{"encoder_arch": "mobilenet_v2", "model": "image captioner", "dataset": "photos with spoken descriptions (Open Images, Localized Narratives)", "train_examples": 203450, "image_size": 64, "crop_scale_min": 0.5, "horizontal_flip": false, "tokenizer": "word", "vocab_size": 4585, "encoder_norm": "groupnorm", "encoder_activation": "silu", "encoder_weight_standardization": false, "encoder_depths": [2, 2, 4, 2], "encoder_kernel_size": 5, "encoder_stem": "deep", "encoder_expansion": 4, "encoder_widths": [32, 64, 128, 256], "fusion": "prefix", "label_smoothing": 0.05, "decoder_width": 256, "decoder_layers": 10, "decoder_norm": "layernorm", "decoder_norm_position": "pre", "decoder_activation": "quick_gelu", "decoder_mlp_ratio": 3, "decoder_head_dim": 16, "decoder_fused_qkv": true, "decoder_bias": "all", "decoder_qk_norm": false, "decoder_parallel_block": false, "decoder_dropout": 0.1, "decoder_inner_norm": false, "decoder_drop_path": 0.1, "decoder_positions": "learned", "decoder_prefix_bidirectional": true, "decoder_connector": "linear", "decoder_tie_embeddings": false, "init": "torch_default", "residual_init": "scaled_by_depth", "optimizer": "soap", "beta2": 0.95, "lr": 0.0014, "beta1": 0.9, "shampoo_beta": 0.95, "eps": 1e-08, "precondition_frequency": 32, "max_precond_dim": 512, "one_sided": false, "adamw_lr_other_params": 0.0026, "grad_clip": 1.0, "steps": 8500, "batch_size": 256, "epochs": 10.7, "lr_schedule": "poly", "final_lr_fraction": 0.1, "warmup_steps": 1700, "weight_decay": 0.1, "adamw_weight_decay_other_params": 0}
Rows from block 5 of the image encoder of a small image captioner, named by matrix and row number. Rows with one number belong to one channel. Each number is 128 + 32 x the weight over its row's rms, rounded and kept within 0 to 255. All counts start at 0. Numbers have three digits each.
After each channel's rows are labels from the 100 images, of 14848, where the channel reaches its highest value: "top examples" is what is common among them; "peak at" is the part of the image that holds the peak. Only what is clearly more common there than usual is listed. The data: photos with spoken descriptions (Open Images, Localized Narratives). In brackets: how many of the 100, against the usual share in percent.
# convs0: expand pointwise conv (encoder.blocks.5.convs.0.weight, 512x128x1x1), inputs 0-127
# convs1: depthwise 5x5 conv (encoder.blocks.5.convs.1.weight, 512x1x5x5, trained with AdamW), a 5x5 kernel
# convs2: project pointwise conv (encoder.blocks.5.convs.2.weight, 128x512x1x1, transposed), outputs 0-127

convs0.316:174115112116117116149132171127160079152071105159133121190069156196122129124154105122140155106124186136143110096170163166077163120107172122148079180083042108151145121130119113152106079116183113092187151150101120142077144121060167090166127075136146068079100188146119129130121133137167122129172123114119148187128122185132154103160097111102126153146169092123101203155165106136113160135113
convs1.316:048071095089056111130126101133163123126143120127155148155158160142155108150
convs2.316:148120106170132157121162127118184149117147083066079058162096137142140131119131131170049165145132105103133097116102100116111124118149111103174105111119093126119105146106103182178090132113143048131189140114114168135162103124135157134120151135113188140165085180141099145088167128085102180123152141170172130159071116150140169119142138170212130128224083147145138147079166184126127158168133
top examples: text has "trees" (65 vs 27.2); text has "grass" (49 vs 9.8); text has "ground" (32 vs 7.4)
peak at: bottom right (33 vs 14.1); bottom centre (25 vs 9.4)

convs0.362:081118178080106116154138199188126154142135109089099119163115130148178088116151064140074145097134127092110129121123160128084133052103102114119096160146149135150121183132098119169127133155073094091093193132142161128124100086113132133125169113090136120122084125110139132113067128081119135135159106057124092101179138083175080112142151215121106167114100183150192113161095135136199102106138
convs1.362:141170144107072118140189157132153123164142131153132136145117142190194178098
convs2.362:121147173124117134045132103187138121120144102142131100130089148102135174094101133097139176140103200108160151141142111108156132143168129115115104100091107099107138158129158121129103150152127176181121104118103140094201149171096089110180083141072072097130122134182135088112144183145055165112084104166111092168149097095174143154095147115100064113135112161188089170182114123205147106135084
top examples: text has "trees" (66 vs 27.2); text has "sky" (50 vs 24.5)
peak at: top left (37 vs 14.1)

convs0.45:166099017129118157114122162142092138164123159173161159111139124176170122183158160105143119161122081135085112133140163150074116128128126097125093152115135152082110109127120078166160115094104127125197129083189205190088158143097119121151102128101142087118142162130101138072121092150071105150130129122085115161059145061130159116106150164104120144161063142085122173091123152100113109110182
convs1.45:139119177158119088109132154122116139124146130098117088126094084074063059095
convs2.45:086125129106098145090105161148147171137118056146196142136111168121116121109138079110120118147169190156124099141158069209132108156121171158061168104144123096108085166145081167148153133138211186135134127113140143130087117151132118150142138135136117103095118129129086101073125150144086156154146090208192093100071148134093173156153134107135185127070166128151120126095160114099063127096141
top examples: text has "wall" (51 vs 19.7)
peak at: middle right (37 vs 9.4)

convs0.430:111089119150128130152134164081180129073091076093111071086126098095099114202136086126084148120161149075142148108134097099173168122146061149118129135177117143120160115187119195109188086119096186159132097096159119150119085130139108146151149106185116122139150177143098220148167104118109067119109118091097117148163094143109118092051181133121150151119115172121159126106172128152107126167132
convs1.430:115080161116138093167182126139149188095092141164101104136124105071093162151
convs2.430:114122185132112160143164086095163090130139154164136113167133146160091122111099160110052091085088181105130098068146129151101125162107093196052139121166094140099161126124122073151100134152118113058101117087083163124101161156115156163126141153180132136128088129168096130147087067114112119121165123106138141036084179136099085138136169100075148105106145164102132071143154119132126081149073
top examples: text has "wearing" (38 vs 11.9); text has "sitting" (36 vs 14.6); text has "woman" (28 vs 9.3)
peak at: centre (40 vs 6.2)

convs0.16:105112136156078105100076087080107120140148125148103147113139171110170073118107164135189107124118162072138138128163137075101117176098108156087125195188210066147153136149147109080156121096169100163142138134165135144106129125150089147139149098106105155071147097194130208158124109148142088152128175131181109104116174118146053138185082114129140129165137161122129169151076110118123173119164
convs1.16:112083114121117066087071096081146140110157158161169156164142148122174124157
convs2.16:083122091079094148155149124141110159137169165104126056127106121149149155150129125167112121113110135152169091095118136125150139097123143128158037033136140129121153104144197190163131120135152139104133145083097115091107135116140156072116167168180167118137120197166155167115104165156152193163192091105098090129117158144070150078212097159133129123144126134152104112111161160167120158092169
top examples: text has "people" (48 vs 21.7)
peak at: bottom centre (26 vs 9.4)

convs0.294:177050142102202160104109154146110119129173136080158115119163100156124170095143138155110150129134143155141098119123166168185140156146155054177163080145092111153126162156112125174167141122105118118165136109158109121173136114127092094149073122190139153120123050127110160146140189076137170143070151152154168184097158173165095119171072144123060180164125147142154185107141116133145134128149
convs1.294:151098088175094133134179165146177185133173168098160134125099156169110131136
convs2.294:113154123147143136101138163148139149091112072169113161126127094129026169154171127133157105141111082155145154183093067145090113151151138146137145137139120102106168050112144079109127148115079134102072085139119111059161097143172134105159160145113153122162125081169139075127123152119156147139179096132112150149151137177100125136106145114169151131155095208116114059130130236131128171128081
top examples: text has "sky" (51 vs 24.5); text has "building" (41 vs 8.4)
peak at: bottom centre (33 vs 9.4)

convs0.296:120126112095085147131104109126097137090105157136170122128161140094099169120101127149115148148077101111156041159113150135232107157154098105110143159157111161108115149193163160137136189118165085185178149111104140139148121158109108186183091175064119144111144144105129147121080102122130138062157082068108131097110076151206161145149109084107129127149099182143112118088075138105130099102153
convs1.296:127118101122079117115099076143166137167183167095088080089079096121127155126
convs2.296:128099126092099142132120146114082192097125098139112110170158149157102092102125185131156124169148121104130066138083132138172135144122143137131100161126085114128051186105093090014128134115065063105120152151142148172129155154121112160173109145126144161117173125116117132197135131111115140142125161072105173111151137129205132085132143129153138171087083102067097136089084104101054118089156
top examples: text has "dark" (39 vs 2.1)
peak at: top centre (62 vs 9.4)

convs0.354:143130188065159120160137137075123145175132176066113102146153162131155127130090111160152154104091077092091152101127107150130113139162092132093140125134145120179140137054176138099098110117122145194160139149186119180144109171168109109152060162184121055110153136131115173153188153139136094111152058139127156149139107170108046147203137139123151142106088067121122169119168137129101131129142
convs1.354:143148088157138154061101135117108092176159135114115191181121101170158125156
convs2.354:124119110134149079135111100085115098161157055188158134063090110150125162146156110152121118130171115090111163148163140177136157107110121106139122082192188115176184140080132145134171144132156104130093157194092163105171045110141115184128136064139129145128091164148126114104126072130148143121139174116175091121098119074146165113089161135116140168091177135118067090156109164193137162161149
top examples: text has "wearing" (29 vs 11.9); text has "man" (28 vs 11.6); text has "woman" (27 vs 9.3)
peak at: top centre (33 vs 9.4)

convs0.504:152127174170141081120130124112070157131092111066150190093161112107064158128175141158153182133149103072163146083134157199141157148169109152145097132123127114108154184173157093138094130126127131118097112135103127123094127107095099125128126094132109173097162173123129133201159187112173146149115112137166141078110095137127103148174127157103061128147070078133145113197153129091213134178170
convs1.504:112136114125104096110150114088165193186183163111149188161133108115154100135
convs2.504:196175160147107090175112178102133077137096167120145120113061177137112093144120099153156127151153170164148132202159123090144071170180132110114104119073040113127129114088130210101168108150122153113098170146123171115080130110125104116079127138126131067088139116182115115094153097132117106115109173139127164145085149101117143160120057138114096174161150097195160082118119135115129107165152
top examples: text has "text" (32 vs 6.5)
peak at: top centre (29 vs 9.4)

convs0.224:063136081138086173122179119143123101139138102104165133101146157122098098139035184115134180109158163090190168178159125147188112177098132120148144159106151120110179177134138140135103187062127140063184147130131144145108118138189056123125109113113118087146183146153102119106153115138111158214105137091178147118101127137093129162119119181117100125130111141175093167128087112085136110161141
convs1.224:187202201162160162152105149134083140141123128163165132134126134142129130094
convs2.224:100115128132173111159100160108133081033139143153170113118150168160186093132148138197130172125170139186136123112123157115094131102128123144163123136074077090190094150111103111112142100144079163113087155162149158104061115116152171113158117131131169083182073132163140124114106151159141059183110135141090157130181159090144152134096125112114096111096121155068133075093114119181076173112171
top examples: text has "sky" (68 vs 24.5); text has "trees" (67 vs 27.2); text has "water" (32 vs 7.9); text has "grass" (26 vs 9.8)
peak at: centre (25 vs 6.2); middle right (25 vs 9.4)

convs0.408:148142165127091170128141102183135103117121097089143137156098148085120136102107104147151078084059142125122136137102140177152100147110140161123132088096135166113160028087111117078106145174145097152145187104139160109152108183158138083141085176129106151178141088049125088068157152121079131148082105128056119145089110143167163081154166088103106124126164141128160159134099105138186169181120
convs1.408:141153177091168131155121132182148135146144143147101074164149113104044110106
convs2.408:086153170108201140071168133130176153135101186150142164149096104138153100170192161127157137122177104131174076152145122099127150147150110146108106154082172127106194135069183086105149107139144183133124117130156145134130150153132123127156191074117159143170089133170122131123099098042159157190147166119115150173132113088135066135101121200160156163125108130162112197107110138136102127118091
top examples: text has "people" (57 vs 21.7); text has "standing" (46 vs 23); text has "group" (29 vs 6.3)
peak at: bottom centre (35 vs 9.4)

convs0.323:151084090153100075158134168117161090115107098166127125125130105105133071163157074108063139118136189065160101157127126127169158174147145148098125145076155079117127110130134126124158133132091162115082156192155119162114086123144117185127167065156128104132178123144160108188098114124121124076136130122176172063178094145118083118082121101120128106115123081177086086141177151186201166115142
convs1.323:148121054153126134146060151168148088119174089152095088179114131138121127117
convs2.323:130133141130150127080119139146113145099124168105111107103135143112117114080112106148177117181135111139133156172101177099070074052127158121148124119155108143134096193117071102140173160138127108117066116164085115137102197157081165087097076122112124098087153061162105143133127144162026168062101116109119145145096108184123136104155117084108134127161083098129087110160118211147116151093158
top examples: text has "two" (27 vs 11.1)
peak at: top centre (31 vs 9.4)

convs0.35:107101162204092110175184179110113079090112084132153119175135095106119075115129137124142185117148136153102132083147075115204085164110119129147097112152099204160165145156163169048157169117124122117187157187124158126152147120161150097136123157160181090129100211129088145153100152133173121145143123098113163137181121108063106152109164144133146118125153070158092117157120141130129142145157
convs1.35:154148142071089122178145074080072098117117117152086126134164159163103135155
convs2.35:155149173142119134132151151163134131136117164125155129110141123071112086105149116150079115125130111126132151068113089087165082144147079140141182119200142160138142139098100125156127207169161173086097149083077152053061158131113107086121091134125137118157081130130138166072101129165129147139153168152118202142095179154122095137180073106112085189202144090172144159110094134083120143099137
top examples: text has "wall" (56 vs 19.7); text has "sitting" (39 vs 14.6); text has "table" (36 vs 12.4); text has "holding" (35 vs 16.4)
peak at: top centre (30 vs 9.4)

convs0.20:144129200094128088150103152166192143089115196137145123138142116117151160165102104178141159105110073168084126170079116126168118161198138156062125063109091114136141132138128142129070125132151160089145205175144182112178107131152081147162136126121119151176102121091130148128120076098174118094134161124163107155108101106138118197165141166107128109115137074062114098194124172137104152124157
convs1.20:162102160096134195103147090122197128104068159149119125113162127103115143086
convs2.20:148101068175082089120048106075173126113106160130179092149162107170166144171176129026122153129141137102138130128113135102168114132110137135108138088167113065103165142154158158085121166120112146140172170180149188136120066078087160112125118132179174093112150138128133149146134154112152132128149093102168139153141183142133133096186111113183117200169186105105105123144093123088099128130143
top examples: text has "wall" (48 vs 19.7); text has "standing" (47 vs 23); text has "holding" (38 vs 16.4); text has "man" (30 vs 11.6)
peak at: middle right (28 vs 9.4)

convs0.459:058108125173078133122136128134153154163068126048135133161198132108104125165116068166169112167119152118111105089135154160129132104136202159121154087078059153153106137065073154112122102149159157117167142122110095104085086143130108141109159108128173127154157105099177145138083118106100125088099178094154142150211136126109131124133134114192179181115139117118112070169137089125159094096095
convs1.459:131112095123178141122069148146104103072101152111091130140157146190194143144
convs2.459:137131104100104089106127174088170167147125145100163119162089116148181100150089115129109138073129123097138110163137220075121168101042091123143107182146188117121130159103117092143111094104107123092150113126095143128161073143129198107159126213093083116155105103143145107164086167141155136157150149157081112087072127172173111175081146145162112149160108161172135173140097129160148087099102
top examples: text has "standing" (46 vs 23); text has "sitting" (38 vs 14.6); text has "persons" (28 vs 9.1)
peak at: top centre (43 vs 9.4)

convs0.17:118105131107099097171137125158114125131160181088112135154160098109178096109143094157119121133159029053112100145094180103107118157177159123180091114109174107124086154146139076103160062139181135140106136101102180124126103150121074184164122093119138067106078121144129123180085121086105126160104115126165084166150083134097145043146145100113165168112101091157163142109087101135176129152108
convs1.17:100074114055137169089166126117103111141097139161116134089119172172149124173
convs2.17:073134102153149101068192092100115145146106102117095129187167124116200115162102142120131171108093145093148153135146168057214183127152116124090128117097121127074149169166081130103158090093160130177116157157135047137124134136131131086170104101188093111189152170117154094124170096184172144189086195149134156147129112151144173142089102093143116154124104134112163113119126119137115122123122
top examples: text has "standing" (48 vs 23); text has "holding" (39 vs 16.4)
peak at: top centre (39 vs 9.4); top right (33 vs 14.1)

convs0.95:124142157109081175136151116124151116113082175165115122135141147138115114175057148171149153178167102139101152094143082110180100109114154052147140191060083135117155124121165109176086130175121049113135125137137077107120131109122114154089098085154136105104167137177167169142148059095142104112094179119088138109176112086164154139130152131205140112138111185167109194144129129073106101127115
convs1.95:149147161110147146126138171159114184180138137126185158169161163181121172157
convs2.95:104142103135157047114089156112183117181168138079113160175147108147183058121149157081113130090191105134138125077147123089055130150125111124141104138131104102105121167070117146139088123200109122154124108097139172143166178082096166130126146123127150143133132134092092145151087170192082149160096090176097101173110161159117098161156119090104118143144068160110177139144198137098108161162140
top examples: text has "trees" (68 vs 27.2); text has "grass" (45 vs 9.8); text has "plants" (38 vs 10.2)
peak at: top left (34 vs 14.1)

convs0.366:112180117137158118204111091100149165181100129109181127176148113140129134112148129183147154140120135119135139142195226090163145116163162175166084169139157085073118119172124108134089107176081106132114120106157071113117170170124111142145181135159108102160183050082101137097165101188107166121140104137160099110139126093158156166105112154145115144104159069119081086170114150118148118134168
convs1.366:109155155147095142135120141120149166096161164119137171097096128192166066071
convs2.366:145110113130099099088155178115141135131092126144093114143100142108168156174166180181204150166088059054092153157104086107075140113128123139115164128161126133090138177169146113116124106121104126141115153096092152130132134099105145196137111129114179136112150088068125108170112092104076102094177129055183115159104142181181102078096115119130150134088125093079159153169176128156121184134180
top examples: text has "water" (34 vs 7.9)
peak at: middle left (44 vs 9.4)

convs0.226:109140134136068072073126125086087159120153109170115089161092195078123096113052160130103150125124164113157129142133133163145100138132110075118084127193097118081194131125075162116120132196129089141092183153148125133122129153142169124151073106107098127057101102078116119144100073149124144121161128146092198063096171189135168123169121094155117131131136154154165151117114140137119098138197
convs1.226:077112108084071154092106151114124158121179119137141186172123080092149144110
convs2.226:121095173103090173124112100158127079112130153141129078137153154143111131177095058185089081171141178113123147100183108079146131094196124124133158172177133046135176215154104112172111083105116137133151093100095091151138100086109095131132071157166117081126117106138164096133144108091169133107098158145096127150141181154055084138117189096117128140196112129132106146161101149123118128129129
top examples: text has "trees" (57 vs 27.2); text has "sky" (50 vs 24.5); text has "buildings" (33 vs 10.7); text has "road" (25 vs 8.1)
peak at: bottom right (35 vs 14.1)

convs0.496:073133114149148101120059141164135082110110163136162089159158097145152096114139089230103130159144107158150108065125108118092127112142119156123160097085132169174096149150154107128141117119070099090154161135159120104119170132095145198116110180063094061180052174116133123190165125133096151184095155147128155161132128128113162158154120141132062109157162093139167118161120154165134080105112
convs1.496:159172169134142120168128126155122116072112141153054089136140095063102157118
convs2.496:139140141112079131123106143132175068111144180118064104106125156135155117134159132123100143112126154157173131199088125149154126108096116193151152103184088134189089111083189215133114125115131107071123102147141118109148125197117144145161153084103181102144099115114071164190072121078059126096157082157147169124140160144098110188138144155157104122141141085138103085088153151139137147132182
top examples: text has "people" (54 vs 21.7); text has "standing" (52 vs 23)
peak at: bottom centre (30 vs 9.4)

convs0.134:103073040154083101088088169136135076134108111178111157084179133144160130166081175150124075113153115158170136057148144172136095117081106147124146123079149087085143115128115106095168085147103114176152135094128182142147140146083083100094089127127142147086182131148098101142092065079074157109108158167144103155079123138176121168156116189134153129152137132062125149142097115103167130135117
convs1.134:132127164094114116119192162082129172165177135138175152141123151156177174153
convs2.134:103163167093148127178154131158125138095092103147107206125123140137162157146161121157121121156151114133126109083110124116121123164127106120156099081129086092155126171115188148150143155143142105128161107090147125079162153132141101103071090116157111090111244090116113120132131088109092173123083125160165096207134185141121092157082119192175069105166123097155174221106133078133118118146145
top examples: text has "people" (49 vs 21.7)
peak at: bottom left (40 vs 14.1)

convs0.30:126150177142049098094163168138164097175126150091107097080092191138126127123093137121103114147162145150075092148088136141098120082110112127150147189150184114104143148112130129146103136052093104131147142117127112113098085115153140151117127116218104066142132147111123162139147111111104080165067120122114088119168176079136084106043166126162186091156134074100129123076133145162164181089131
convs1.30:128123137128125120146135160097156177214182175089146170159101140140157151105
convs2.30:094125118094075131133166085104085178129154102084107170144090141147059110077170161097155159143126125108085174174068111096091132087055124157170141149122117141083142083096176167123130136126098158133093166135142155189102053163128124110144109069082167118121157133092142104131116119118145101143163099151112111183153109096107109113105186113100065162071095123173104158198141145108137152159132
top examples: text has "trees" (88 vs 27.2); text has "sky" (56 vs 24.5); text has "grass" (35 vs 9.8); text has "plants" (28 vs 10.2)
peak at: top centre (25 vs 9.4)

convs0.434:078146159117168147202121108092133183134129118148181107112133137158156081132175129154114124110112099181121126197116172160103171172076205130096182149154157131105156165081083084166089089155130112142110088149131098153113143135177115113079063090095138122189090122144158129139105144185152174138112169115084097160139081098092137084086096065103111076112168097128110168130131112122116110135132
convs1.434:107084180082112117129133110131161081133079134130092138101147118072186085096
convs2.434:100163186153135180199133149115115137136091146178077118114120161087121113083111155119192081161162121104122117056045106107136135100127113135136123188129088177120110130159160107207121185115167148165121101136125107147143134130085129134132113113142122126117125156115133186107089111100146095130152109133102149123094116126109178150159083109184088171101132144109155191214163157200098162165087
top examples: text has "text" (26 vs 6.5)
peak at: middle left (50 vs 9.4); middle right (40 vs 9.4)

convs0.169:127135136117156108119152113177165173080181100128131146115143130058156092121192113137120082081086154146122124126152177099089132103134096078104151159107068148067150131135189107065120076110107101134149110108160105129157162163101172154104130083129102106115150167170099154183122135091148180161174090107133098120117112143140091105133231130109149101076124098188096134176136108072089165104140
convs1.169:147150183185177147100110093142110090132170085155150099109110163114167107169
convs2.169:206093188080121166148164103139180074124182128077163183158120129107107149126084121095163114136146118099152095065156129106135138090182172070155107144105062175084106118174143209124116106121148123152126114119089119123092156104116116077111116170085112107171176150105121143157123074157176117110111158137084161166138074094096110131085121114136172071124106134081135142144134088125112125115076
top examples: text has "people" (52 vs 21.7); text has "standing" (51 vs 23); text has "holding" (35 vs 16.4); text has "smiling" (29 vs 3.7)
peak at: centre (29 vs 6.2); bottom centre (25 vs 9.4)

convs0.301:091136122128127087161073104085123118135103149153047082106144149157061151123126130085120130128126135104181157136133126110132112130065102114124167126122116179158092177094177194091152116139157147190122115164142126099177182100144084093088115111143085109147148142154133140193097095102087132091110118107109141135188072169089167107133147133153110073149094153151213090084066097125174110127165
convs1.301:096086091087136154131062108119147184129164178156167110126151142117121070133
convs2.301:141154109069118134164114116189135149152159208140171122129112134118098147073086123099120142128142123150133131083163197139152157130087182170113120170133153148104219132130127118148064114129138047094099069103118127075121115120144137080114138220105118183155083091159153109136119150114192144145064151130106137111127132117135136135161172172126086094090060078150128116099146088142115116112112
top examples: text has "two" (27 vs 11.1)
peak at: top centre (42 vs 9.4)

convs0.21:134167139139145119123104128175118171160057127064160151134136152065093135139125103155141094109103099118141135086075125069131093224157127126177119123111122160165096113106146153135145103118136170187139107142137123169144177141127085128185110091201172097168122195074103153128159166115114114108098163142097158098149121137173109109047109124103094078102121162150081155160131155144181148189134
convs1.21:161134123161115089148134175071133162171185061150128161158153128118098104109
convs2.21:130107114113112105161054179160123142121187138144148147142084153184150126193174157093129075180122110125187121197142143198096149054158161075099100120143127126118117176103084099106134133149106111085094113100152131172110106147096128133130093106075049084142134110122155119078125162086167178117176173152156084131090074076133164158130139137067122099133115134144115095137118122153119162144107
top examples: text has "wall" (41 vs 19.7); text has "holding" (39 vs 16.4); text has "sitting" (36 vs 14.6); text has "table" (31 vs 12.4)
peak at: centre (27 vs 6.2)

convs0.469:073108129082135113133074114155182106146146104114157149126154097140101099121094110095155155070068132187073151079131073111160111110123085128120108159121105146070088121141138147132134128104061128193134144170162118137148099133080125130161072132068127069093082143146111116152157122181103098102167038138149113129156116147095143143087126086199141117099141165138196162121155126155124069182131
convs1.469:114076124135147085067087168155120068091175146104128114165139122140152091101
convs2.469:139144133130164116128146086100128065129160112216086134069109152079044099103118163114080172067147142129100128122168124121180144112112134189132091125153108139159130154137115159136159085094131113155155154114144210165154117159150120121103159121098154065045127136126101128154163143148105086138207065127133152102080141134164115116127126113164130155135161136164125065154176087117099068110139
top examples: text has "wearing" (32 vs 11.9); text has "woman" (29 vs 9.3); text has "man" (28 vs 11.6)
peak at: middle left (47 vs 9.4)

convs0.324:078159109128165099063138083142181102156143153081145062185120129145136061109174157106059081135112123128133148143144147139133151127186152151109119160131114067154116115162144087201177096100156098084102180085131169124113120117116077149153117078123127096124166097134157127126125177149137139074088128187118147082123098105102093105066141100164138175169140141165154131122063107184169120107125
convs1.324:088088149118111145076075149159104102095125161098165109153106156181183149132
convs2.324:093110138092069117126117159083155088109147105130059145152138118125100091117110099141157134123121082095175204098166157128129146179164099144122153106145149116140143132165160177073103131172178134066041131155141157141123088064105130123165176112134120192116122128133107126052126106103113143143155124097067087126105081093133141061113084150107175145138161110097151123134065152162098123072084
top examples: text has "grass" (25 vs 9.8)
peak at: top centre (33 vs 9.4)

convs0.268:175104105071086112157157131052152082148147123152108077104123085103123142179148156123150139152111193139145141137118076181106113098107086180130205191112149155196130109126117115153165139145131134173096173129077178077087135137188129090131109152069135129118104101078180085174145078134131097123131139069128119077103136134145113095131095104151139162162078149195150126098095148116102115145140
convs1.268:086097145115132098088111142158111149171096101142171179120163139175187172149
convs2.268:171128127123169106067081136086082156233113175133084164139109130111180096139200155101192176074108190161096116134125092184109177115133184101118117127063153075141105111115124131105116128144156084112104107099176102186056150115119124108168151067175123151164147148131127156112122134139139090118159140127124169067115160145091147107140144114120125094131084114156115090125131169110121161111140
top examples: text has "grass" (30 vs 9.8)
peak at: bottom left (33 vs 14.1)

convs0.373:164127110175097114106098135117164153194155083136086163166101139094130041091109153113156170075118157106147077068156107185162138121137175099146098124171115165098156124125128095127148200113075171088160135130153130170103141120123095052104153149176177080179127119119104119109159155110103155095093134191151135142108086151141138115130184155102132172115101150059145095108174114163154159121130
convs1.373:143142111083113162147090085156171162139118086138126106066100048133118113129
convs2.373:098136128179081103137123132151132133201112114155101164083189160152093138131143105140123171088104166157200147137091169197205147150105096144119111176117145142098124161117117116167144186119118217134122094161130115170099157133169122130139151164154115069071088098131074095193157161127132167159116120121083099152170125080161129053170166078158141110142114148128128127116176128119157136122116
top examples: text has "wearing" (30 vs 11.9); text has "man" (28 vs 11.6)
peak at: middle right (54 vs 9.4)

convs0.466:061126181121083146144163131135148095157064117120127075096158097141161158122150124164152086121088110171073101126149139181091154117138135224140136159155124116108113150135124126119163132073134132144181126195217201137116147161102108093152192123142119088096115080133098131131182114115072082188098116125141145101132137149128154070134166177144127160172164096104137106114147101151095133171097
convs1.466:161096170179167170140201150138110114083091123135139073152131121157118121097
convs2.466:098095123221137129098127130147082154120118131062101061160127088160115131177119094126073115120102086090124206079114092096122103107168079126097093172133154066159148092156186093113101099163124093115125094099164073178140116136171103140173148133086098138143110089085117096116093118135088118145162114162092140084144108115133141127177165136149135190135131092159060136107125179094141164109157
top examples: text has "holding" (38 vs 16.4)
peak at: centre (28 vs 6.2)

convs0.297:116106151100163107130151137134094141146130101089096121082155094092073101151109129131146082093104175154130079116152101106098186121133110107186114151105113149111072084152158193165167100128156124177162087140101135133155175182171129160156128089088132062105146113087093103136093124080113090091151138098133101136099082157144057167160122156132168119105148195155147099103185103145194181073165
convs1.297:120154194168143138138165115145074138137057108097123094134160101123074161116
convs2.297:171121115145161159106140154186126155119146143133071165097128086106043114114189127106205152178155117134136117153086108120135133156153135168100147060189058123199167098131116167068140132116161136158072094195121110097101091092118085118156097146143119112138083112142146165133149096117138125095127125149137166127209122124130093152159098088140154157147108132117059152073171158141114143105166
top examples: text has "wall" (51 vs 19.7); text has "holding" (38 vs 16.4); text has "man" (35 vs 11.6); text has "sitting" (35 vs 14.6)
peak at: centre (36 vs 6.2)

convs0.462:113156061149131145152109151198166154157119170144091135117117146105180153074154154066133183163180171140101109115128115101106175146180182141069126189095151098126174138139180120129148186125135164147157137125142072162183112109122115154077116103139112202099132132139102056150073126103140097147098146115099089124134116093193137142098055129124120147135121126180164080167103136122126075133131
convs1.462:085075084104089135134090133109079113108100107118089107100094088127072099094
convs2.462:112152105137182160154137149172116116103061124156101097121152091114112188095180137175152153109113159055073138201128107088110173133122166120134148104109134100151142173078163119116113104032150148080155150081124110132112144138061091160100145147174123113131151136109153091118145106088131103092120090120114102209203136158132129148095146146172086144090176156119114153190117097124135159157091
top examples: text has "flowers" (31 vs 3.3)
peak at: centre (34 vs 6.2)

convs0.452:096162111099155098119107162126134115110062139114140132086193185201162078137094109088130102105140106082104067072106146115081167102104100164164172134143112140154100116159080091114111106100123126133130121064116140096149078142129153052131143114126105145152115081157164123124122161047169185105070175152115114112152131115134073148099183134139122151140116080152151123064143123102108188164083
convs1.452:153146172161153109165141163143114103089155123137142101078085138127086054084
convs2.452:168158119127095167070150156117121149164201141123145103123164119148121152091101132116114108151096152163115106157134142121136114072140101122150083159111119074124092095156171133074147118169182096165155056166095169111143054056161112109133136132113153052127136176118139140051061103131147125101118150129150154172103081121127114117137109170077108160061038128187102135111115121143108139132130
top examples: text has "people" (45 vs 21.7)
peak at: bottom centre (34 vs 9.4)

convs0.446:147151133152099135190125131181155119092161140136156141142139132032119135152144161077113104117130127137130107155089124179156148163092104146108166143133110146135137073172063114168175107093078194169170124107190189146152123113108160135111153083103166088108155102167103109121169106164070082124120102120116144133143165161127126135113119181095207170155134086104125073174126093055142172111105
convs1.446:111107115132116100099084092084075105077071089160085103116091131164107135145
convs2.446:144152110063170149156112141138107138141036124143153159120162144176168128155133113192143125099165203135159093123117195078126154113137165177175100137093096114116118094135067149084145078143127097117110102105159112149128190175119190092121120082084026175114115152148148147124108112132087152109094129074138135127125137147101112140151187094179159169115111140110101144160134179111138106146163
top examples: text has "sitting" (35 vs 14.6); text has "woman" (25 vs 9.3)
peak at: top centre (35 vs 9.4); top right (35 vs 14.1)